From a checkpoint of a small image classifier: activation swiglu, width 128.
Rows from block 4 of a small image classifier, named by matrix and row number. Rows with one number belong to one neuron. Each number is 500 + 40 x the weight over its row's rms, rounded and kept within 0 to 999. All counts start at 0. Numbers have three digits each. After the name is the row's rms in percent of the matrix's.
After each neuron's rows are labels from the 100 images, of 14848, where the neuron reaches its largest size: "patch colour" is the nearest of a few named colours to the mean colour under the peak. Only what is clearly more common there than usual is listed. The data: crops of objects in photos (Visual Genome). In brackets: how many of the 100.
# gate: MLP gate (model.blocks.4.mlp.gate.weight, 512x128), inputs 43-85
# fc1: MLP up (model.blocks.4.mlp.fc1.weight, 512x128), inputs 43-85
# fc2: MLP down (model.blocks.4.mlp.fc2.weight, 128x512, transposed), outputs 43-85

gate.307 101:477507550519484561538508528534445537469479507483483457480537535513473552506522528549576455508530446504511542495525456416482471473
fc1.307 092:476547505521480559478493537438487550487496568442482546420501526540458496465446501578528456483499539567529491477555480474467506497
fc2.307 099:550450427483504531578442528500502505522493500489468537501443473537533455484472557426470538567463486500524492538476420528536470445
patch colour: grey (65)

gate.430 097:523539506525477503473499544452503471436459519499538539445477503508472522498423461476485485459538471513511504452440502512492520572
fc1.430 100:471496465472456489486511541482494527508583507414487488498509544459459502510513386412461461488503601441532485478513438486531520454
fc2.430 106:516528503476509556467509414488452501473530518538514536461508472452518533486528553553487516434506531526471495507469474502480530552
patch colour: white (25)

gate.433 091:563494507510533477482540490489514508466458477555537502513462471414504481566427473540513489500457499536524505568537570517636520569
fc1.433 094:448486483480569414480542494434552585478466546545471510520500495487454414447496531538484484481504445491489492471514497450472496533
fc2.433 094:603454476551480511496472525452470498470514481477491546451522502438481444541495426476569490499463496496430491495528530534507544452
patch colour: brown (64)

gate.380 098:541534489484544515448457407501446445473589481488528563385488528474507426481493426498474507496491450498557489474556447454515493534
fc1.380 102:542523498467493519571526506545495480474489502514504545520498514555516513441554536469467468484476537488460573503535453538548447529
fc2.380 098:506525449464543476441505473465516455482476515535491511498433537499503507553552444540435527510495456471453488495532545517446513528
patch colour: pink (39)

gate.490 098:597489572493504513429512431486394508513495544444546427525494528556465501586478503505478481522458528462456550479520473493518545513
fc1.490 101:465538476537431531516506534541484501523560470534549423510542520520544481443440544518478489502557497480425465485482483411479475473
fc2.490 112:502515523514539465565524446444509440506467514455521468493495451554574570514503469508545517482487412504538488544559517552469522564
patch colour: cyan (32)

gate.354 092:451509559477465555525497510481480519503499509474524475510500541507467516478501531537576453512479471510460522604540530489466548462
fc1.354 104:459535469521574465522500497508464553502513507499479571502549536485478508476514533482536548569479572512553519538494498549516514537
fc2.354 101:518458508472491470480479537451473457480451447484456463482439481414528437546567460573510475462482462563473528540522488445521532505
patch colour: grey (63)

gate.171 104:525480500458444528474462477536491511439499554532508519533435547553470497518494498464402582441462511491484588549483513507513489603
fc1.171 097:507581494480555538506503511524507488513471472504549510491477469543432500522418549525461529485451487527459501498476469468448542522
fc2.171 103:498413482490392499455512506532585499463492479564573471519464412493564522502448493512465546438466423463438511594485571556526539564
patch colour: orange (51); yellow (30)

gate.353 102:515436515484505564443447487439542435457530529483516552542527529495498501562413475544492510469525490405484429572492502514470535521
fc1.353 093:497498544484490567522502479535531487482518508475413512469456459538526455558471484530510518554496471449503549457421470488417504533
fc2.353 103:477489579506447487507441503515546473501515454521545496478496546506474479457473558455489582455503449506514520564547506487487444440
patch colour: orange (29)

gate.376 094:508466450510518498459528491571478549444483429489499517534537463548454543501556450462575494477561505501512499563542506503537452505
fc1.376 097:499505463535501456455439491509532457440524522508444468535473513564591529450441512447468456528447510494519519484512476482445461500
fc2.376 093:618581476500526524500482496497449523499469510500497474498535483481516506565559522515486569536402468473525492500478470571488435491
patch colour: white (34)

gate.338 095:575469506522548509555529484527472463455456473500538448538438519489505558537456446522450453624523559413409556484584524419528509507
fc1.338 095:450525494532452539505530544468435465487576515535489450468468503527482548493539425445544497477533497544529556473440506519490448499
fc2.338 108:495486463444484486520455534533484485412523478487530459494511453450553544491559435459481462497541457543561602528439558529532444504
patch colour: cyan (25)

gate.143 096:573494455481486482547490484538425390519488337497575494500450572513537551493443543448489443500531555504453494488518526437561443508
fc1.143 094:555535558446509476392542414519542463453477485518510506516472533542542423516561440484459509505477544582464508558534463454481515413
fc2.143 115:542515511537473502440535506523483484477503517485486419518526489466471456461518514491479550497532511502578541550575462403438538494
patch colour: white (29)

gate.328 107:427481515490480478475503544433464489495545503433510373505526483456530558517519497516555489553478483450480532480492506541508444549
fc1.328 098:518481456552482480489576500511530455501499502502483541537507463477518574541470479507553509481521515482511563497466550466490480480
fc2.328 103:506472523529495482480506546474520521448438516499511470485506544486536538493468491516448476506511471438549437484513531490459487488
patch colour: white (45)

gate.311 103:504544528475476557503564514566504508518500505457522438508513507581521444474535499483560463534470481418540431587487466506506492546
fc1.311 098:527511478504606461457488558508507548485502494495523561462495514528433506480607477495517503504424497506482491548481446497551506433
fc2.311 102:434516474525543526515470451475512498410455465539509479471564439479496473498409473497560481470584479462511476525445558530529461559
patch colour: pink (28)

gate.269 100:493510398417557512441557556495565562563504434526493474522476520517534549466481583513512485462453460460523526430508550517510424556
fc1.269 095:528570476509512488566488478468441513568536496394462490545530598515490523569504523581501432578493453501532510444530519485519523518
fc2.269 100:462528561489580576486581483472513469497498511507474429431516477467511530486559560551458470502564486522419475422536458512452470489
patch colour: brown (79)

gate.381 096:444483485399501504560466531566530469504482501520559468529511532559494508442534537454483477544468514511453421527484487494477472486
fc1.381 096:490468505516587499516559567505535516471571474552482575577534517441452571458485418599513577474502512480445470490517484506545503473
fc2.381 090:438570559528459489446550536450488514563577494437536434494465504474520481518506501505493548474458495526498534516469498516503474463
patch colour: grey (66)

gate.165 096:519467511538500525473527531512544551551517440495557422490508503449487521508584607468522526534548467481514493472510554466475458525
fc1.165 108:476520407515497494573557495458510456544418497503459468497470517546565461534450521471612495443510516509537477586455519436533591454
fc2.165 094:544513564451477491458493498480517493508497534583445528499545514483489463476508517489530463466486550546586482491467461571435583548
patch colour: cyan (33)

gate.234 101:468457563495531573482506547524484526506502485460513434510476542476501434507503606511369472523520492499541548473496421575528503432
fc1.234 100:508511487509474473497462485520474412589507473537510404525507511443547460461529517469465410523485517458549556511476487537467512456
fc2.234 109:563487437468531520475465544522485518437477436534554464566547514525494513456602510549433512540521526557533461453542539517554569498
patch colour: black (37)

gate.77 102:421442515442504542542451492537559388537524442517568477560525569519491456541470523455532468525585493499513464527525531532462412482
fc1.77 096:530497442450505519510569535415543530551462466477511441448548498491472534565495505526494507501494479474518532531484527526495492515
fc2.77 101:541516444547518518489514464422520535523477516566512562468516451454440468565463559492469487463475549548540461563466477540534515445
patch colour: pink (25)

gate.261 097:505465533452469502491515498514488492529505563525467533523514520446481533564473493506423418606410463512537448492481511490506486639
fc1.261 104:391462459458521517456469503465455502499503530513508551442473484563529493496436492497534522579491509564480535519505474474554449531
fc2.261 101:524563420564461497502479471432519512432521572578413524480522545466416467535453534501477450490445477496499475520478474515463549536
patch colour: pink (25)

gate.9 100:530555549455496493530378522430503566486475487513478517499482555526454558456507574453545489436526498506534480495397512516521534555
fc1.9 099:501473436535608399495520552504492553548541488497524447539477539459509433449523558501612540516505554522532467491537461519548458507
fc2.9 099:550484566454480513512504496463523507603454494509541521580476481531545473486591456451506433536514430472549454554514494498436528497
patch colour: white (45); pink (32)

gate.469 102:450517528541519451527489460452437445524521464434524438558462497415576520510437502524470516574501496551490494493517534516512557528
fc1.469 098:538489457445464511483550515515519481531417548500463524514475574545530406531493502610476530531485542489464526525538493516476485489
fc2.469 102:479499462478512548436462508466561469523477492513490491451468393491521597563478457447547475478504496539529482515472532506532537512
patch colour: black (47)

gate.134 112:486459489470535579473541501496537483493553517471514541552510470502474490525477469411580496531604581474461479480466544468476522474
fc1.134 098:497519472482542535473449478402434512535401481485490449472516492581553452403575522451503457483466560500397490485488493513514566498
fc2.134 096:538431475499482517492533455485468462571414575502576485513535485486518498446515471499552502550512451463543504491474435460501564466
patch colour: cyan (30)

gate.343 090:615518497446514489554547546513525470569528522497475575587508499522490555454467469533525534467551517445464495536517419528495471503
fc1.343 105:507603558486546486497509493542549494545518530529571516459423507460468495505494530561499501537515486545528461498484533549544499573
fc2.343 089:548471483523522497505510520494488523467522514461462473544543464489508527513550427452516547539496490508579553403505449468449490412
patch colour: black (55)

gate.116 105:474525533538499546460461507486566537516476614519492525480461577477524512454517543508511493476479458492441452554452496467472558524
fc1.116 094:618560462480502426477558529532520463429399511551512506544516429474438482500529502484550495531433494541526466431481476469567582452
fc2.116 106:487389538554587517407528439578497499511495545564486579437479542561563541554535463513518480487496475499482499470503515535524547398
patch colour: brown (60)

gate.211 098:561496581556572516488478529450502494541531513501510498483503531532413443467463493541495491523530468406502500490552544494517483535
fc1.211 097:466519419477459512466496545519529494501464560439501492481450471506472529479524475533458479465477520571548497437495577450549549508
fc2.211 102:533520418536501484509479519533523541518435470481516416524456504489522552527396501481484544548487493488533459508484545514509500367
patch colour: pink (36)

gate.3 084:450468509489480558470443517470499496507488529498536475455508414526536577520469520507496509488507496480474549458516479486495498489
fc1.3 097:453453449477489495495498449492501441538577436549513498509487474522499512488538444542580515424484466466467530469538475557493505545
fc2.3 091:561514558534539508491461541534473462494432518436451461456544590433488453494485511481557503536507549510537471560469556473524530489
patch colour: pink (31)

gate.242 099:490549579524542489482570514501530487454499497435508526571521574525454494558450569502546518491461494600469509551507486471461480561
fc1.242 104:532464463484526492474506506484502531518488454487461529532508492484527511406540472567554442462496538433525517446456532457520548477
fc2.242 097:442522474469485547493494495578544507481526460499497407472438504567527473509505561418524496421492491544503492503549502499530480510
patch colour: brown (60)

gate.166 099:481541465491432543550561530505477498471508491498494530436512564548482556484484446470543543509475473520530507450482445456486465524
fc1.166 102:505565506453552461506456509550494554396453464522547514527497493538473521498458516470551530505464527492469449538487473475542473451
fc2.166 101:516554541550528518487564507487520569470528545476501477472478543499509445476544536471494481465525541411438494438480502510544495498
patch colour: pink (37)

gate.492 102:514515515535439515552456520499554478512472522553551530502487497505463603481491501493493492488497572526528622549520443509521531485
fc1.492 095:541475534565571478443558471489497527505484507442514509498458482422543549459559436528469479505519431556497554546525462485530535459
fc2.492 098:431486434522524523632502548514440547544498444464522547480492493520463502556450549491537490495485538483474458501494485481498467428
patch colour: yellow (26)