python train.py --model="image classifier" --dataset="crops of objects in photos (Visual Genome)" --train_examples=123503 --image_size=48 --crop_scale_min=0.5 --horizontal_flip=true --color_jitter=0.2 --targets=["object"] --num_classes=300 --arch="vit" --norm="rmsnorm" --norm_position="pre" --activation="swiglu" --mlp_ratio=4 --head_dim=32 --fused_qkv=true --bias="all" --qk_norm=true --layer_scale_init=0.01 --parallel_block=false --inner_norm=false --patch_size=[6, 6] --layers=8 --width=128 --positions="learned" --pooling="attention" --label_smoothing=0.1 --loss="cross_entropy" --init="kaiming_normal" --residual_init="none" --optimizer="muon" --muon_scale="match_rms_adamw" --lr=0.002 --momentum=0.9 --nesterov=true --orthogonalizer="newton_schulz_5" --adamw_lr_other_params=0.0029 --steps=33300 --batch_size=384 --epochs=103.5 --lr_schedule="linear" --final_lr_fraction=0 --warmup_steps=990 --weight_decay=0.09 --adamw_weight_decay_other_params=0.05
Rows from block 2 of a small image classifier, named by matrix and row number. Rows with one number belong to one neuron. Each number is 500 + 25 x the weight over its row's rms, rounded and kept within 0 to 999. All counts start at 0. Numbers have three digits each.
After each neuron's rows are labels from the 100 images, of 14848, where the neuron reaches its largest size: "colour at peak" is the nearest of a few named colours to the mean colour under the peak. Only what is clearly more common there than usual is listed. The data: crops of objects in photos (Visual Genome). In brackets: how many of the 100, against the usual share in percent.
# gate: MLP gate (model.blocks.2.mlp.gate.weight, 512x128), inputs 0-127
# fc1: MLP up (model.blocks.2.mlp.fc1.weight, 512x128), inputs 0-127
# fc2: MLP down (model.blocks.2.mlp.fc2.weight, 128x512, transposed), outputs 0-127

gate.142:488536488477465481531470519524527472510485532527543487500486474508492483506519539479539522540537506526517494481497519521517505540470465533506514459472582504515543457481505518515469498498502466460509458494520505498470506527538499529523510496506474497491494513515530513518519487473499506491509461497489500552497510488472483456470500518485516526515500460511494438539519499522490537462460
fc1.142:534482484518529518442510493515455508516485499490464480499531508505472488479499492458478499465507475483465502508490497508494446492521500529520439535497483498514468507511501511514516485512461509524503565506472508481489478512482535476486452463487528466540495502470500499525501512459503542522481463507526484476496472568472499521508492467536490511483542520507543521455518482519539455492506
fc2.142:510517487482501469546543527440486473466493498512541474508503452488514493518483529503508548501485519502501541521511512460463524520478491455444490460474514493509532525525455506508491530493532525510540449521521537481491513498520482557502544486504474499453470483527502472467498483501502463492485513510508497491474505470479515517485509475471519495524487460485521495487475478514535470489551
colour at peak: brown (86 vs 33.6)

gate.14:512483489505491518481484453503460506474498475487507526457537478560506554518485487447456488496490515495527498471487445508483506515533499534493460528534440504486510509501536489517483471509512488466487447483491503511498507494521486520525494514481509499470479442496507508529493518466489502498524474462455545561519451501518477513456471501494530487503497513506496531495516525531465503491471
fc1.14:492512489477498522518540491456500472473489524508492483508540496497530467436475489545522480523493462487521477502485530485515461506447509458509525516506493536454499505487460514482504461515517545502542545505476533526525495499488470499490523532508471533493540542501505464485527484504529487516542510483491491484449507519432514485495531486476511497496511450545481538481499494479493485501514
fc2.14:474503538511493466496469468564523520482509499507467486537447538480502502483480485529492524479434523474486524512471506508489485469461519495511543494470519444485504518493502471495524469496508512506510522515480535482517497510517513488452487456492481525504495517459510515482518519460479487530459572525497501548505511512427495501484478539501521508494496464482458503512485493500495502486493
colour at peak: grey (61 vs 33.8)

gate.501:522521515522533528495495472501442491518491522483485528505536542524510497489484525474524428527561523528499550504457517517458539498479496483483468509512492545502490512505515537465494512512478522524504499452482463522520533516478476512449506515484447511495484511480497485503509517479488501519590520521477490482481514498495516481506498517504476468513456508490507493491503542526531512475503
fc1.501:524521542468520549500501480528459541496459508471439517468550499510488508508486460515467475513553514491492505508484506494526471496521462511467498502495485510474506523499490503472536482512500481549476487504504492524476515523497472488455491527489504508488503523529514474534537536493494457514472469510508514476540512502496505484477517495561540482523507536477464476539482512476564545507500
fc2.501:528490473483440530524500486497472477500506475515516445493471483494514492533521528529512578507450438490540457504561527490481496521515522505481517505482539477497493478472438485502499527460550516469504506493535463529527487485537547485499485467516512509508503519512496512500481524486506504468490487478508486510521492509525491525492505464454459507501471480521486470484508490517481474513497
colour at peak: black (37 vs 13.6)

gate.184:476540481486461537544488499453511498435513479551482487476462495496492489500526480516528475467470531475476548500506495500471482546491507474492533530505515530455523479492512509526511530495506519489492520514546533475511464512501494459516479534542536511488486491511487501510492501507508473426518477502533497539503564525531521488508470523492505521521500536483497457487492481490473522498489
fc1.184:522496512509480498496491487474499551529476521516482432490535514472469490497551464497486455461460529490488497529470494454508465479542517506462471517496472496503525518514518481508510477512485523462427507505511483529475561499462515518519509477458469512508508482468536528525520503523495482521461484479531510534518470515482508505460502501485503465530489491519504472512504546468484496530500
fc2.184:538510464485516497491500537526500514511520507470508540519512496462508516464440511471522489514535475441461459466518499493545551506501451505550536499536532498514494487498446502513521513519499484535537481535494522487474500442538508496506524494503515521518537495484469479481517487481523513521503505468444494500501521455503501480528501525540539505489542499485493488497490470514515498467484
colour at peak: pink (41 vs 9.4)

gate.115:527484520525500527501482484481508485532511485504467521456535507494500508465482489467534482509491464492486507519474515451481491533510462505514518537507484507527499511485511507475507517513496497504539474538466498456525459528502494474538475509474475511478516457498468476474554557466514468525434550466511512447481497457541536519464521511490508497482489495482489480513522520547474504504493
fc1.115:492491470501490479510496525480490502471500541477511539479551518535489516501531490461497482486498500493438510547534492505483509458564524463531487498494520481544502508494518462532497488468512465504487552452499500500489449502510539497519507537541508513552507493480490496503506517497534538506484477531507482443465508512521525456507481504503523464463509539503481512523522500512459500535518
fc2.115:491483510501488481472500498518496474531558507538526507496510468481493482497503486521570516512482437534528488463466533472519486498506518531516486506513528507499527470484517518481477518495484468479520440571504493521541510493490509522495487480471461530471487501529539494450507516470492489511491536505503520486514518447481487565500510506511462551518487512522534535493476526515487505509512
colour at peak: pink (25 vs 9.4)

gate.134:522540455493519501455511497533496520490460508534492553494543494493502491520482506483522483455512475459496526500487502521523485502539500560496496489488524487537513479516467507487500514507507499494521501501482526516534499461524452519481496527459518495505540520458532487506493496549467495506526481506489523515488546527510471505547484490480504485471521501521485510568553477534497537454451
fc1.134:505474498507497487537478501525483488492519475509474493506516517517519500491516462504477524552511539502507493455494456489510451512433484504524494498502528535463492468447484487471511492482501500494482518476495490491479484527486524495499482461512486507508473473529474506483494501494488469505517488571544446532470507521527517561444576474531494531483496494512503515494460489522486505545507
fc2.134:507521490500521492464496499516512539517481507493522530453520507499492486491490499480514451447512455479478526520484525520508526489445518518481509499517544472509522486460497450507517506496490495494532512492496477527526529486530449506491500532490534498510545555447512484532501488504526502513511492468460534457505527504513469463544438516468515459492490523488517469543541514485512478481497
colour at peak: brown (62 vs 33.6)

gate.182:524528508496526512530497555530508555457486543496544461521521488483517499463507477548532507456556508528515477543489547513501467516502489473510459488495486528515488453453466510484468492508508467523523507514487512553498485481500523492483468501495483546527464504481549494489465523482514489494486509501493503502484501483476517522483516520491491469496485479476455481504483454482496546474477
fc1.182:493502475485480497530509523456538487535495467508502442479530463538500498504490467515505491512544510492480483541524455504487554510539489528485515433487502541529499512502515498514528518490490493491502484507523467491506527529515486488491469541526495500499473470543460522494493546467540575495461440495516496487501508510491490489502480500513484506470501474518557541471480486496506491486520
fc2.182:488488486487551484502499448500521498454464480468482562502494555517507498503525494488510500498453494501510500459493536487509443526536522477532493554548495460489479489497504507493530486519518487490485507494497509498518487463475506555489557484488502485467529493465520498555515481494472476501513572474506471516506504523499521482527498518488497519531509464441481472508524484509516501514520
colour at peak: brown (60 vs 33.6)

gate.84:476493514540517509521505502467501494532514495526453457473497494521495503485453491551530513486523509494462488521505480532539505427520495524505445491481511492462545510457516536502497543495501508521469538496498538474513531489499500545499501528464506465480497474503492453531525543486522525462507515517498509518465513548502534542515512496506461490479518523495501542525522477494472505513472
fc1.84:514486505477500477544513486516458533472503508455467504514583490501529501478463527536496519562496585507519515522503491499478460502511492522518490512508528497461473528462492548511498491522503474472507483494474491464541506513497494486505485453483478514528533489522496507510496504506502512497523473506522459489500507487493455510507507505474514467517450536525509501510508526492472433538510
fc2.84:501491487517459467490506484544474499462498506515523564502470496486468467520497512486455537546451506505482509484487503462442520533512468497482510495479508487514496486526462451500541514510514522490516501483509488527510480499569501506496490517494544500468502544478504471509542499486494464506478502479518512490501518491553516518485496471522508498491579494457510530501474530488526525466537
colour at peak: grey (74 vs 33.8)

gate.374:490448464555459554486494474472507466511516499518502491460478507533440506506452513537516522498460467516464521504488537476474518495516525523529482521546467502483491497533472502557493481473481461523481533474500500478562515514479481464556495498513504489524522494503514498497476504468490461536492525491473519502485533494530472518490485511519500496501504504535507454486515504524501474500526
fc1.374:487529490464464514467506513479527503530525475552497473479558513471563467495513522493480497498487487517492504532548455505505531491512528506491506480474485466509500486458501471498472520455509499483463555497467487548505512507542479503513478544515516503485479492483534525497495493506501470503486468500475513469487511519432495511439533488517447488505536494498498510482532508512500513454477
fc2.374:471489542515538510472478478503534513490514492477508572497453500422479510519481513501508529466515485508512497484476586458507499541446504509494569523552492527498502501484498540496506474514487514517469500526506495495491516532439473501526507484471489499513482501526505477488519503481498479541490507525471495503490508472451491534522498505490501496533488505504499508457500505496534476523520
colour at peak: white (27 vs 5.3); pink (27 vs 9.4)

gate.363:485519490507517504482511515510496493532455486525513492486499534512492436505514508494492517501507461506504498550531446511475481472483499500486486474525492511508497482524470482549478529496509465510510555537485490513482554534557496470476558464459490481514450496469528446501483495515498504512479446483516489502509511446513519450513481504470479503482494471466514518521500503515512512525552
fc1.363:491461513472518501512507526541508507536490482520495526489499525512483453481526517486477497473536468535500499485549459516468504502486537518477510467514479476490490544511495545516528535491434438530522494501541512517497529514534474523485518476486481525495467479506512510500486483531546511496463506454524452475480515480492500461529502500460522497454484491461483502532518511531525468536507
fc2.363:499495500498466522521509477462506492496503489496510504509473510532483532488479510499523532507429532469467477494473565516501497517479511486513469509466497518490522470485521492494508479487550552468462472503483519500530454441492507484514519512513535492531481508529493487505539497461450464531476488523456520521514510539553531535474504539544498508546510463501504485493502501479484533506484
colour at peak: grey (63 vs 33.8)

gate.195:497509489514478492522516508514533488491507539476454484432469516503517479557485523504491497481522491486566492476509543550513477482459497462489522540482505465499513478531500521517487503481482527494517492461494496521545487492495485490443488506490468517470472475511462498481471500523485487487548531541516526458475534494501446460503477501488499481530483520460517539469498493537500476484503
fc1.195:502511525459498522460534443503513492512468492474448539488467468489461496478514490532505531520558504474524486531500456513488518509497480452488504483483492509462494493516484492487523506497485522492520518511507481464511494534481553503452462515493461456467486457514496506490511519466473487478465504493484532528541459482516550506435518501485535491495505508477511515503496500539501470493538
fc2.195:508501491490473523542538491527508506510422501543479510471483508537537460523513563503471479475509466470531487509539534497497476474491504537476509537475541522509484507476500529513465485497505533475528482463543432538498483514520506487505501492489495496516520541521480538491524483482478513491484496514555497516552480540470503492500467451481480498496504501501479506472494534514496512501502
colour at peak: brown (68 vs 33.6)